From a checkpoint of a small contrastive audio-text model.
Training: adamw at rate 0.0012, 9000 steps.
Data: trained on read English sentences (LibriTTS-R), 147.5 epochs.
Rows from expert 3 of block 3 of the text encoder, named by matrix and row number. Rows with one number belong to one neuron. Each number is 128 + 24 x the weight over the matrix's rms, rounded and kept within 0 to 255. All counts start at 0. Numbers have three digits each.
# up: expert up (text_encoder.blocks.3.mlp.up, 16x96x192), inputs 0-95
# down: expert down (text_encoder.blocks.3.mlp.down, 16x192x96, transposed), outputs 0-95
up.1:158172119117125118071130118142102117124148115175144104168162138116120096149150096142094102156113123129128157118144160122137108129152136108135125143141153109155141122111140121107086114134085125141135129132127164096127122151081166141153116145133077152158147107089153129141147145115152146137
up.2:142119114071086166113136125144111129150090120121141134212139096123097122170126127167122116123149124134080074143154144091153112150143151136158139120122111140142123120154124147158121110168113179130135117174131147131097166204072067105169142113144085131118173137125095136145171146163119139136
up.3:152129162124105129138132136158131124110097150103123054132131121110088147167111156155156160117151139133096149097142108109118123109180116142143139163128174123150147147108179136137161178172107125176178131123158128123120127148132136128100112085179132128124158133161091157137108125132133139138
up.4:115133103115123127095117111180123127161135113168136133200140089111121083133130112131107144157126129122067108131179125083149128146142121106129170166144129108125158132122115154117117121161111142152126141141165150124092133166095117116157120140130126102167145147148104154146158143182140113131
up.5:090139134121146144159116162130117077129087159143148081078105164137068105137142085130182099101119097128132168108151112133120136092165140169092129152129165107121095135101127116141111135163103154115116165129141105149149164123135119119123164135137171156117155111139118147146134182126116147171
up.6:098122137131134135129131144173138103102142104141082118141113140081108130163148127115143125135127134106133130134179151140163144160161114108134114164169176114154152171128111148122139141119119110140176150135127133120102099111125139156122111144173129126147114138167135191174116141136122127140
up.7:087123109124160171188169099155147082116119101133089075161121137117118099179166135109116116167095117112115125132187144130144091138210139082179118143171187086190152196153087188149146204119143176137163141144127143122108115082119068138156148115150125143136099112155089184149177164135095139169
up.8:099113110119137129112114136137141115150131112121114123169141147097133116130118102120152165151140160139131125151175157077183114133160101079140112174150123111156106151115097123111119178175106171188137142096130113152093135116123104122138128132162110106132157131142115166119128163137124127166
up.9:174064080123132127145148145117131103143153127164156099115136167126126098151131154132165123126139127112135169117140145150139154122138101121114133162148145117159149152173119112131123183157122112143140162085121118114084135140152123128105129156119151107153108127144105175150163099138117095149
up.10:095159118131135117128103174183113090170110104127123065078152149124105086141144094152134071109146121132121153134148173102140162125159138174072134143151175107124088111094124111102116142110116162112087147124156117125161139130135168135155143188128140099111141113105151153112130174099131161158
up.11:114090127120138142163164162186125118141100141122138111171112129124121110134148096134163140128143135110117124095142144134152123106138136140101099189129158135123150135086150118088153153104139137153144139103126139149172120135157118162112141097155153113157111142170120148145136152108147147156
up.12:151146128124117120128144139130105112092088124107086147144114135126121140161150133162147115136151099088125083176123158137156161124138161152160134134178124128136149115123097136130162142137133127128133124130092127103092106170125146147122138106167139090097135145152146116114129127138114114142
up.13:105101111157142134153114117110098088076096167170101137150127127175128153097176102106164120119157119112148125190155108144136170142120145166127150136130122147111123167110101136113178161133110138091127141158147112119137160154150131130132135118164177135140145150156164137133142129138139104177
up.14:108169155171168133161166144167156157156090107136132139150135165144165114103177083135121156174184143160091099162141120116124095122149088110138143163139111147130127122106126107085107117072134159149105139116129105152159045115192124177092152115129130117154101071177109133075139110138098144090
up.15:140129089141159172155134137149148115141145102085108073118122172082115120114175157111125175193112154110120112147180141104198129153171097084139128149197143082138142169144092145124120174144119150173145189117135077150084138077097061155151121144158085126132127136146098227154149159137086103156
up.16:081133113127131123182096156164113083140088109110131066079119188131109071129125122122136086097123103137104170127141144106139155151108138163100152099125142102126095115107126089107091172101134181130121153134164085142146144100153152142144167189116133103099133125131148167125113179110132179136
up.17:139102088103112154150110106116129114097103121153148115158132154125111116104134138123121151148131129105107099156137098093153135098116126126126148151136118111116121163154154123118127157166079186166124148126136124139089156131140100118181161153121110110111175150138077142131132132177087098143
up.18:105167141121128159121132162172154104150100125093143079110152117128109081154150083154145096140121132139137135126154135113137130120163157144097117121140184107120109119107111130132127123102109150122109149150125116133152147135118143117142144149127122116127143117130121155134098128120140142153
up.19:120125116141153138169163140163142097133122081132107123129152157111116128142147150142133161152142131111120107100149164154162120138154128110113123141135153118173158158116119135122151164156153119123170158112125094125130117091129141115136139134117128119129117135129128144149139143123125123155
up.20:127110089123117113143102115130102113086088128146103165167119153152130131140145143138154126147157128069124124160170154140179135126143143157127143163150122178134164157116105181122168155144134146121119132172106086142087099143146109172116155119171171130110146136126175123142135128151114115148
up.21:080110119153156118140123116177135121133124106124118131130150157132150099145162128146133119149143152143104128142129128118136113118158118110140118169141141121121114132097159127104151135095129140181149149127150124136169077132172127182123145112116138117146128108160160155126093152127129160121
up.22:112144132105127109168106164163118074128097119107141080098130161129116083132127123145152089097123112118099150110132132096152144139130125153107135114117136090107096119090130101117114166126120171134121171123156055131144145082166157138153155165126159083073140118133157153118111136102105169150
up.23:158128123135154157136147117144126131130097061119147105128098126097094095117148144110112144152146091120085131122151178124154113112149124111116121183164146100162139124154129137121127153138113155164145140133135073150138120135107080171123158152142131109121112140114114159157150127160075137159
up.24:129150112105116106099125129141105103118104078105132150112107138145112131068109118103169162138126134123144133100115163133172067117167099108137106139118132060198156172116090176120143177177168159147147145119086127129092125102102102149145144140137150074113149135140089162169156114111125139160
up.25:167085097131128155122159142132125131117128142115145107125131142132095051097132120115171124114127162136154160120122125106156122109146091134095111163138130114177146111132068149149165166105078085164212150111153135136139127116137066143075107110158142138115113136107151143150176115090131101166
up.26:138119131142130174170136149111149056135099126138114128134140137127109118159111135138156143129135135141146095126141122091129086108198148116121100127133138084125095138102115186179135139129149150139124126108118085143106141115132084142125130090154116138141172126149108153117131123125102123177
up.27:168167159153129135165159192174167129163118113118159129146138169140139121110137106118130163105157148134134124107126117090135116095114099122122154157117132146112156110122152128099113130097127150140128124075145123142122089133189145153126169146134134090145107103128151142096143101133120142126
up.28:088181173147169100138095142105144104116108149159096165134101108156101173129116084073159145094135139123165100167166133137116158160098150150130152124148098104095118192111070110113147136152146133090146151128095147130165131149143140135141157137125196137124131131157154140158122115106134131180
up.29:098164149158179090153114137117134117115107143164095172124112112164102166123152096104152116108145122113165102174155147155123162168119150142135142135187112114096097175106060109130144134158147139092139142131103135124135110145151135143122175162136201106104149132159161143151132118122120118184
up.30:129121086097107110186089126158137091120104095120107091116135170113140153163117164102114089144113143104132141120174143107127140118128156108125139131148151135154155129150160103109125149098113165153134177151158104130136126112178167156171163165110167115138106118117153156113120171160120168120
up.31:127174128119151094117120150122124097138104115165123176137108097161138149110146096096152087147164135132123109140135158118164145148137121113140134128183115159110103176109062110136120108124177134122111124089115138131152099186111127139170151136143186108115127115152179121133134119115139121151
up.32:140161148146149140149141130178147114133112133115150087149127141117115135150141111139129152118142127118119109096132137126112076107159129089145121128126177112143121116112130136092128142127102138142121142116137132141138136108175121154143138133155129107118127090120133129112142154130109148119
up.33:133180138072118120126097136146120110142115133124115078113119161139089135184134134123146136108124134132103127116139143146125152138143114154107135133116151090111112142108137111116090155137117130156133166122144076108136125094163138153171161182113162135107130103107124144159114149085113168121
up.34:098128125102128170183174160096150106115086121150115143141092130158121128141121110119165138148123097132150099140144099143165131132150147147151094119145097114103128189109133147164111108150143181136148102133120115123119160137126083125162164121135100142143137122148093116124165131119098142136
up.35:168109084112152123119100137128152080144146089152143092132156145114141117144095169121137175112120140139148155104113177119156126110122117095154096115140132142184188155151155152115136184168155130156121136068109130126108138119116134139145139131111143115155117100105157143117156133107127125154
up.36:141124143109106147166135160145139097084093091093105137130115152118134153135104143115137137134119143149158124138142127091161120131136138140111128160134145059100129143132122137135170147138114153165170147113163081123143145116130133118123134108157165088111130131162153153113100084135103121161
up.37:130132091092098115179098133148109078098083094125108110135139149134138146142122175088109087130125144109134140120169132137119128134121144137117146137140128142127156140147162120118145169111109140173150181162175080125127130093176170141187168158119168133145117107114151146122129152159124178116
up.38:104156140139165100140103147125133103106095125157105152122101101159082159114128109087152146108140134118138105143152119123110163161106127129113137125143119107107101166114076106130164135157149140084130155138116129137148136146127141131129161128128203152101139110150145134152123117094118140152
up.39:169156126138084102093111098134100137126152158115101093141131124116102154147130138126113111131119141161133158138166160131105102154143123131144161113112142105161157120151112138098166167121074137169155182122154083093098120074145122114111150148139194129117112159118115151125123111139097118144
up.40:117115153127125167151129157122162092130088157131170102136110145138092105141122103138141147119081103117143114121175083105124124058171156127124110156123130120097093146093117146159125133153100154138115150121145118158130153131146067107137188137141130133093177128150075129145136172148097110176
up.41:113112113109135147162150142162143138124135092121129111123135152129128143119138138144122141115151097109110106120111142139146137166141125115082138118136155116133158127140137145107154173149146135131140164120119118133086126107102111133156112129095113101098101161145117171147166133153104136137
up.42:117108120098138139134139110131143127153121112114120117140155120115086138169154140150119153117138127105094104106173104147121139147149123106186142101102124139164140125119103113121168111118140126130154114137149161126111121098138092144143130140132140128131126100121100123116130126118121157105
up.43:097105144104106147154139169133145159161102140109138124137080108125089136142119116115138131147103132092164108081195111152117119083162118109121096123112130122128134128103110138101189151112122137095128165150106121137078178099136075129124139117167182112115144110144074134145136151138097129160
up.44:103153122105159118151160153171138096148094082179112114116111115146103108176173140095138118163114097152132108149178138109151152136151136136142124159178144090121103167108114113169079151142142126132119137134179077140154165101118110139173151173155083117135131094109123136132161168108101143138
up.45:105124115096135154177129149142127069093090125152114081136109140143107118143131131127137123118120117147120146143173126126152144139128141145125107126117144125100105137118144131136112161104104151136116183153172084121168122108153120143155163107137122157116138103133136139134121169142097164142
up.46:150094068157107115136170110134096139129140132122161124125164169138103113120157167144159120112148118109114136100106149156142104105148143130163129132105140145199184128142100181122165144146111097131166127139130141125089144100124095172122098133144162129146143151114134107128144099172132107128
up.47:091135137088140170144146138129150120138114127127137102137110089129095110172124127135118155150096106123121122117191098149125125096183139123168123152132121138142128157133130146144142106157122147112126120140147148122128148141133077107128168160144117120143162091118075144158144144146106148136
up.48:107143138150153139157106136112125090099090137145116165148129129152116143128147119123173122112173117124141125178147139124122156127123146159143147104163119146097113151119128133129144145146154142089118129126122102135087120160125151137123183142141173120111160153164137144109136116134158114161
up.49:153154120121117108101089128140116091107094106133114123120152149098148125126107172123131122126112134099127097099123133103148124118128084101137153115131121118156156122144162127099139165159146094177151152111134138117106116083131144139161147141135135108132140109151139118140145144171119143136
up.50:144134131094143155177133143100115063088082110136111112136085097159131147104124127075116106162113089099120155150155098136126134122121150133143116129146100117103124162106117128125117113147118146122163162137154112129155140116123108115158181112111127143119131122142125114138142113113096151141
up.51:096106108152147184171162133163153107125132076104130100121096138103109140163143142166130125191116141108122131117172140172167122139190134117154106115170195111171153160120118181151132129113122148156144123140144106113095101115107120176133113091138095152126092131157127163158147167127116138139
up.52:127121141093114122171116142156142105108108130092138096137124155116124121123110136140150137121123119118126148103131117108153130129133134135151129102110129095111145138115121132135116163132140160151138166122163117122138164100152129142146141141121152053101138136164132140111100101112139143145
up.53:130154140132181170152173133181172129137103126128145118137107146104127121156156115156140120134118112128109122122137162110143106153145097113119114121152149102149173116120128152104117134137105161156141131106118148123138112095139125141131124140172140119104102108136131127120151131132114140113
up.54:162131109108152125137145152163099082095086127151128109167097134141117115115163130126155107147117096113112160128153170134171123117155142135128136135184150141125150149110101174145130141130130140141143130125161106128153151148104135145131162113148150156113131136121172137158156179124124118145
up.55:117146120109112100126110106152144109116137062122131110107102135101101119119135152115159140143072116125125162154133168103159113170117124100095129137127133078154154140156134126142102154175126165154149149125132136129112112109122150165132141191113117131114125140134102167191165135113143165130
up.56:110155117152142119145105136111115127116099150176107155152107129159128180104130088100186146124171156131168104180177147139123133170142131155148166110139117148102122205111068144119181146127152155100096139164111112142114130181154157154133138160154200138110142149167153135125126122127130102159
up.57:117109099130133131144131122156178103127139082157129123141152175124122127162137139134168144112139143148112130131161152109159128102165120077151101131149144152168156154143115124118108157143124143170115159093130140134076106121174126152150149146146119133133117107162140153119149156143113140118
up.58:095102094119126149178107166171116094139098099114123103096127170122117082147128105137137101134139122143104155136144145085176148129134157141100122126135154092133137130138121119129082142094132168148128118139147099135140139126157143153138151183140130116133140105129144176115129156108129153127
up.59:157168152149153148170157169168167132171123122125155125152137169137133121134151109130115157123160144126125116113133129085130116115122096115133141144130129150121149109123162123100107122097141175126131142099138123134124088115174149167136165129148142112135099097143144154095142111130113147110
up.60:139154159146161116140138116159143142142110118129139134187132144129136116131175114142119138159147146132096131148120155113120103098149114107163146128130106156157147137113153132082125122096126195167130141110125142135140078125186119183093185132127137106158113094148136123100135112151085164092
up.61:153104114104104129126150139147143119142131107111121100140147154092120149174146162151120123120130145093134113143122154153125150115132143090146124107118157138178171135181142142085157147159140141109145165122103176118076123136114129131126116150098129105152121143155098136111120095148124120121
up.62:155155160127124177160167126119119112123084149137157114147080107128129123176173141147127107163079104078155127145169115166103089074179139112136112136160138156117123163113099157159109136134101177112110136144122146138124169149096069116122166146140112152136156116175081130148167170125098122168
up.63:117144137169147117151114136110121136134116148114125179128091117159126159091114099100153137120141156090160116152153124158117125112121142127141124142123089137091123143076067132107155118127136121098137129157086131125140103148134104161123145133149201121115159139141169137166125109120121111139
up.64:105142119084104094137088152169118095125085099127134104109121174131128121148135155107127099117125125123111155130161153135117150147139126140106137116128128099099121130129128115116122172120114150179118193140164071134139148083165160161184171172123168116098120109132153136141127159122115175141
up.65:164170140151152132140147147157157140155129122124155121161150170124144137118143125130123161148142162123120126108156142107131094112132084075141132135135132162127135128135151120081114134083119174153110153115145111144114083120164134176123164125150164115131094091143121140101147120142105141118
up.66:122098117145124139143116124119125105096099157145113134152127141155126148104125108099170165106156154126157151124153096139111138151146128162122144130106113110118140155113090138127170165130111118112136161151149113129136142119151121118104127105151186142111137146179157151134138109118146103175
up.67:132130128135152126137147116168145111141123070140121134125099153099095108109158156123122134107132092109108119144153141113167145141134100105128140135139141126158162165156128154129109157183100162156131152121115130121037119153095132150139126157121115144086120115147134167131159162165089147107
up.68:127154129154161138132162111185163149130127134144146120150155154133143129122149106144129155145150158136100131097170123117109097137141085094133140141131145129141150135120158118101113137053119145164118157110162121139137053104172122167113150113128165146151094099166113144092137134120143162100
down.1:125135108121148132151119104109158089101130136107132089123126174087116100116158126160116121100118155147098149111136123139125149114167140144147111120141148130122136082122103147169095137097085152142127087163117114144146136126131138131132110136138096164090107092127160135097133183126093135085
down.2:175098136116109142135105105132157104110077162107121121204127160126093118163120150139152148076154157146119116111116129075157124118103111175148133101138125176126139149126094156172114152148126166154137108155158136157090131170080156124174107061144133190071138149141127143104111144116113126168
down.3:150132164138127129131161174111145144147115124118113169105129107135121157120072103141155151120163133151155143102097125120102102146136137155114112150149115096107121114120152105145115145123147099152128096118104124119151107109134171135115137144152089120156144154110121125172137100106179115137
down.4:142105121123149114181134155145153124090129143091142077176135156103089081128135116132126143116126147124116152125101117100118151113122119141143142108145116125170141144143072142157090109137151118153146105135167169137134128167112094112153106091103152166127087129144125139140162137130109120137
down.5:112158149140088153124124128142138118161108131122141171093143131142089125165097125129177144138107101155163118088100134107113116130131146146142122152105097125147132088092155133089117117134128131091116122096081194094150140101139110155117141138137123146156158162134096133133100121140132154155
down.6:128121134124143150124137094108118137104130138132130139140132113112105118100135140140112111141111116133153101110118126127119103145098149111103153112137154129136111133112110120160123127176134135126157136121131106153118144108085123091132138102113125140121116162154088125150124114117154130137
down.7:094151105122103149123124135144142115103140125122111118110146115136133094141133093142113122137119121140120139118157128138116127128153120116125140118140153139156145133151127138179097111140131129083123101127161139141114145107126127086118128130133140147149080124102130135134126141107147116136
down.8:121111081149156138163141152110152135133168131104158100125143160097155079112148125135144101125117158148120137129151132121160108076147093157143167127118114154148124121136100123182098137160145086124135075108154109153102109137122097119159130159100091166116094124109129145116159157108128093120
down.9:144117154125185164163161129122127126123165166129150089121122126121155151124113104116136128131119119092117151100161119139118119116138113099127155128113125108102143144136113091138109124094112084116139111131148108130108122123118108138129127149088130134135110136121111157133150121118140110134
down.10:078182126136151121145140146143142105131104119150141187103199161164117065149139120127168117095105139172123119098074180134099093138113143111127100138129085088161072067126179120113127126180133161034115116096108178125144147093119130127127137085101118131125167135104135150111137117134119170164
down.11:140107143121128108145159126133158159141146126105140158147162138143125120135161141126121142128157132135157144136096124117098159161107119134092161119160102152103137106130133049101143158119155122114155134112125120167176104109166126123089089117133158079140094122126132163127135061070170111098
down.12:127099137159147145099098110119091144166136146141120136153151135118139179129145150113117128149145160148163129183164121094168139132100113118157142118154110126136097140147068087115146130103164107145119198150128119129118106140120129130113150117119144087144152100180112146077121110143136106150
down.13:131137141181105107053116094132071109116123148188122145125144160153142166110119126111098181157158191139189157154154123120118176097119111116143145149106121096118106143107108102071138139124156097119126204119124171099099143142164196130136164148134170117168184115125101142107111115156135126137
down.14:126100114125140110135129151166153164142077102108158155187170124131147091122185121132143110129176140135132119132086089093130145154150087107088157127151103169108143099142118070102161106145139115155150157094169121201196102184161127189082111130149143088098091130117169114105149079063157126129
down.15:119138128116138150133151165115123144108122176130139142103115123119130101118141085140133120147104116130150139119137133116125114109129119143110161107148125089149130144117106124152102113136154124111143106099132160112109136161132136096127134162125146115122109150124108116159167150080162133136
down.16:053195142127135106151127139145125115146136122172136184087187177174110080141118144122150106104098127155123119114075146149097077160099172104127118149113098063145074103143183118108110122164137160046119137133124157126148166078117142136141160107081118112132174143124119144110126105152167210134
down.17:138091111110142157171137086097166095131174162113140175123143142162083101165140143110177101111059136153127115111136126126123130134133132123129126151110112127120159130111077136176076118128138096136137143127140119131137094054144117125172153142136136173162149146135082119176131120108133175148
down.18:108183152149102160134117132156135124137088074119122161139168135129128118129128103142157157104151131142117100108084152137154099158120138125118120140144082121129082111117162126127149124148122173055109131122130145136121171134105117130133112102096115122107148145074105169098136165145127119166
down.19:175103159141168168154170109107113125125149133135121154121117101127119154130145129110134125132107100129106124136127131148123115127114130136109147130127115103124132152115129119142126114130122109129145145118133085125133106109107112112130103148116108120150108142129063114166159073092138122127
down.20:149128133198100111063091105147068102122112141158108134117144176152153146115118140139109180139160166126168131154145105135149134159104119121122116116108139125124132147133134139116138161133142125138097178147111155093092129164136157116123116105153199111157175131141106126097094124180145117150
down.21:142126109151130120150129132142149128153118080144129179161159152146115093115187140110140122113134139133128110100071118123123140156098125140108163128160095148133133111142158096110127123153163147108137138104166125177140155099177137147099097146145140105131096143120114148127157091094140120091
down.22:077200132152152115142132141146116115152132123155139186085179174183096090126141132132169111124099117156105102139085158149109072182128153112132138139122113073151085097138166131110130119157140157062107154120119139123137141078104120149136155119081125127133157143124126141121135133164130172142
down.23:133143122142142154140137137111101137119130125142130105128121135121140116127125142116107129180122115079126179114138128168141131088107133151155144119145147119150139151141118160148124135139153127122123125111144158115094128125097125130129144110103128148148096166119112138118143144112121128135
down.24:125144170132142159170165146129137119155130132115134140101121111124108144146160104149115084101149098114135099180098094121123124136132115150094128149152133095068128116131100071145134104136107097129135160101098111114139122144138121121144114179140134063123134133132099112143151119115123108148
down.25:156130149138152085107130123131117156149133157148140121097127120138134135104123144116126170145135146106125150118112140171146103147100120128121092148130111107112168116087156127094198158132110121118128168126098138072128146117144110117112133132117151088127143152105164137163110111142138120135
down.26:131117106111122108103103092141116141133120142114158108115142091133142133118102144136140090151108127118127132103130167141135074108110104131136161123137138162143114136129115108131140170130126092129115157125128146134130124120099136138145138139095139101138116127129141102114118128160165111117
down.27:119089121120109135114121121166160169140083104098158135163166114120135102115143123141116123117175130106157116105113083112094149161139120080100163122131129173100133110131161074112144102140105095171150132129165123185198101157174124153098115128138143099127113145126158115129106086069166139112
down.28:140155147168123133081110123105063111130130128186095141134092138124146168124111127112103149113133127103144130166151112088155152075081139086162134174131097096084093151111127084068117120133131098104104172119119179107087174154122139126126138114110132120148180141175120132088093128212093116144
down.29:143146151173127128064098112107063114134129115184087144149107138118160179114101127102099161129128142121158130178150118083167149082092138078152134157121103102105104157111118090067123121143127096120112177119121169103082160162125143132129145122102126125147181147163115134098088125208102111151
down.30:075179152097133116170132121131118160140185120156163184104154164158128127167125142119121104107124120141132114104105163176080123150105133111115153156116116070130093117172159107109097100150133159084152135136144128138119153109116147129125176134067126090115147155128120141160128112154153154095
down.31:173155151172128146088103134089098133131149114157101123126107158102148153136126161118090151116114134099162142153134135079140160060068147105143141132155100115133090138123127102111116134127127121120124134115134152119070172152135135121128125122102100139111138133164121130092116136183084100099
down.32:157095125140125143144130121115119117136118132145135116116134114135122141095127160125126096148123085131115124134101102109092139153092144106126156083160138142087102118131144124133141128118137118167144127112134121128150119168120111129121119125125123089122118148141105122112131137099128132116
down.33:094144144131130142120146164100133125186145135172138195089131139171102131146112113107156129124122079160113101129093135142120133175101137129110128129115104100137081111146153122109133086133131120096108093115103152123157142142100129154088094137125102120172149133116126127146123139143134130127
down.34:140105141109098120111107123125127094126098160117135159135119118103087161133088139111187126132133105130153114097114159111167132121125114165114102166132126145119138136106126143117144161137166145113105172102095153135138116103100124143184120142135149143120145157160071141118114122133136151203
down.35:153130112100145145154133133076135141131207099136121109129137136113151127128144118119110093111114115131109144102126161123146138112154162143123138148105109111129144143150119116136133129106131113122113096121152078138148115104128128136101153144101110112124076144092099123133162124136124149093
down.36:134132139126142088143118126161144136146136150105180144117166139152141106092126119120153130109113133135153136107113177151132058144113131123161137137094101145129115135129143122124147173173141134094127157127138133120128124078126116132145147145085135100130126160110158149124133094130168146142
down.37:096198146088118119168115097132116164132158108138169176122157155170103109139126110114114125083121120165118100084107153174069119162120137100106165154089140090140090099157154125121086091138126149100140149133145112145121149114108130125134179142061139093104137157110116131171114111146143172096
down.38:148150140148105133089106126095081114130130129181095147144088142113145166115109129098089145122120103108148127169124116100155139092081157096147110156139122107096099149118134114095113123120138101100107142120115161111088163159091147123123123120099111128140169143181117126109089135194119110155
down.39:148179171109184133190168131111116126141147165113145159102128118160094141127120093135119106096157108158119089117140124144097094120151097132132155144101136052133126087131108083148121123129130084130167130130127088124155120112122143150118184191088162096108127117118123085149148108125130130101
down.40:130099147118068137136114093141140123150090134102139168102147107135094120163092154128189119149106078131159132104126142124117100138118120169136105163132102166128151114100144144127119140129151141118105120138091165111126116101110124149152130157144128144153155172159042123165131110121166144163
down.41:140108122113127172175149096080135129129144140149134124165160121144091148116104124142109131125121113152162127125135137172128106124119128105146139127133141134165085141145131115127127114139089117133165136106134131110110130119106108105151137128090138110144087167108093130138134118109130121134
down.42:140113140128125155113095114150138118122113149117085149137131122130140126134103117089143165114134128149133108111144095104088106158109126098118109116115131174129153158133139147128116168123123138117111108161154118161108166154093111105106117102125114148138119149161142168133097118114149122181
down.43:147122159152100171138139110163144138153082137107122203113133091138130103142112133122151092146148099131166139117173116146075090169125108148123098147117107160108158114110168108093116133117118152091076150167103143144148159128128100100103127123147121149154157148151085147113103124157158147144
down.44:116108117143131135137126160149118135155147150135119191102108149155130121160133142111152105125135140130119101114098157128107133090107105148119125143154102123142108149121093137116112144140181090119105101100115131135117133128146125156146151163120125133147165129174083105143128126177104147135
down.45:127157139133129118143134138157131145134151100120152186072103152144122118113084131135121105132153114112116124155074157151110096125137082146093146166126141122130127127148133120099132130124147138130093136091124122137141082144139132180134121164114115113082151155124110111142121115145111143107
down.46:172135190163149142117161155153124119143146136137122146105110134146140154128132130143143144144150145117137118135125141129114118152132113122102119101153156115095134146126098131148125145127126097138120150122096104100100125120133144121119097147160156099119126152139117149131120082122133108143
down.47:163099157128091149131121098138178131157092151108077173141139084107107110191120150125160128121104139146150120094129136103091103143141138152109089150151104160130172149104107148171091169119141122118098110158105146128148121120116111130128127145169115173136139138153070148129119111115136135171
down.48:141142123165107119071094115130101114128127123124101136125133138111150139114109122105089119159128162123179160171133120101157169100107139112131151138140115113138128122123108096098142116122137116109122151112126165117098129161139153106135125110134151122177156107132130133098085144166111123155
down.49:120149164079141138182144155109154119169132109117128159153121122139089130155112121106134090097113103167149080087122138153128115130145164135117145131116128130135138153120134110177114128132136121099135134129134057174130136093082124121118159130088125091120090137114147125144149135101163151107
down.50:146155155124121121142143127117091144123164125161118144110089113130092160160123135129099087119119144113164112152103193148109136112130123096084113144140125117126109157160091163118113131153183108120097152087100139122092111150147098125143136143106152115116140152149042110137125112143094154138
down.51:103144117123132138142137129102104143099120123141125162133132107150091135132160130132139142126151108140111108130113096132116133099121139179114165141156140130127124142153144102169104099098154118119141115124151124136142124125149125144120123121135136143106091152140107100131133123107151125127
down.52:125175157138116115142132110165126126145120142128134143108145143151106129131139145138155137135098124133125108133089135172127071211128162116118144114109127095117125136123170137124153131145101179104117182140131110095131132071092121120142128101107138126135124162108133139139133120119150168146
down.53:147089140124147125149103138114103131102119121119126117136121096120147145139131108123105138099153111090104123139099108128101148120112139098133140135139106150116104150138110108109109101115134142120109101136124143148167130184104107134113110139128102070135126123138122117162113113108132118113
down.54:159154142150129124112125104134115137145126154149103138134127111137097131145110149132081115139137162145157112168109127119101154136115126097096149099140146115132122118133102133134116119098144113107131151128118112131111130155123129113124134138115141116143126117134113135086090110133124141115
down.55:129143121137121142167172101125148125149183144141152139097121136075084126163145132133095113103105140123129116149123132157142129120138130125124133155124125095131121170136115126140110088128126113131146139114150134097137101113119136141147139193114133106159135138122097119165135130140126124119
down.56:142142125160100113058087098110047090106101148187120114131121150155128153094109128121091178134153145134180165169153139102158175100082133121151138145122138076111102145129117107085130141106140121129112197114140176100082179161121194140128159117104172120167178119128109141074102155187117114158
down.57:177094113130162125128104138106102118115146106139129131141136155120160118087150130118138148105118129104112141115116135119131130123134113126127154125112125142132157150114130145111140143114150098142129108121154092143136135142114126167103107122115117146103092149129116130162148095099137113113
down.58:074159133124164107162131142137135120149137130158151175104164177160117080140119145113162118102114134142140125080094159143102096143086160124118124145130099099141101116135192110111115131168156150080133141107124145121131148078120124114146161116089138110127129140130131145123113112144168187125
down.59:109103114120114121117126132175157162139086096109144141171149112113153109125152126134109109126177136110142119115108083102106143147143114076102151130131120165089133112129155072110144102127113101161145142114162122186192097168169125159097119130144136095128110132135165111122118094082160136109
down.60:137093115138129118145132132157133155151079120108146157184171120117157103120177148135117100119162141116126117128084076108116134162137096089106152115154108168107137097138134087103152137140149126153136137112166132195184119176152122184081090131133119085102111145123154118105154069061160124126
down.61:147104147124146172151139101099115129108119150127140137146172123138122186124120148140122143128137134142097129148128096157127129143113107117146126067117113144094129126129112133179153160092156142122132153149157110167145111140065122127120122095099140086112117121121114130142151110094156091132
down.62:156077141123067155118111094131157130147088171116115142146151085108083130203147172151160132121094145130151150108140134099092132133120145166121096140148116161134151128109092157152109175118153144107085160151103164120148120133124104122112133129174129168124153155164042135118117125108153143192
down.63:135153148167136109072084121116052107112124132170088140140089145136163164129106121107126166129141137112151131162144121098156139116109125079143104162124098090085119152106137120079115122148143117133104162127104176108103168163127141140129131110124152130138185140167140122106096132208101114148
down.64:071182129102163117166140146129142119137157104171151179088167184183100097151114129104157082094104122169118121101084164152088103136126138120130149130089108082165088093148169122103106079150143175057109150106130167141144149096109129142133155130056128093131135153112136123136126118172141191101
down.65:124107138125107108112119127171139174148068104120159148175135114116154090117146119124110113136182133113142125121101083120099133139140107094103168129143116177108126111114147088111141104136115100160145141116168127189199120187148128169093115132134133088125098143127169117129125106080171122110
down.66:127124134144124113091121110137079109115105143135123107124141143157137165106090125125114178151160170148173169145133143118151167087101121131147128153097109093131131143105134102075151142146137126122147198125122160093106140149130170141107174122091175098169168120123122159121111087142129113139
down.67:146161132112135099175145131116142124122166141131154119108125139126103134114110112157111134097111128126102141124099107174146113117110103141114115117118144092161136157117119112125137106111098137145175131108129127134142143099116182106147108142101115108136106104105126130137139126132134143111
down.68:132123119117122104107102131175138168127085091131140154175163130120163116107161107117111135133171132121122121117096088113120155131150108094116164130133116169115135112123138089091149118125126107160140125116177126200194114185159144188098116120139117104112092127122156104121143118098154119106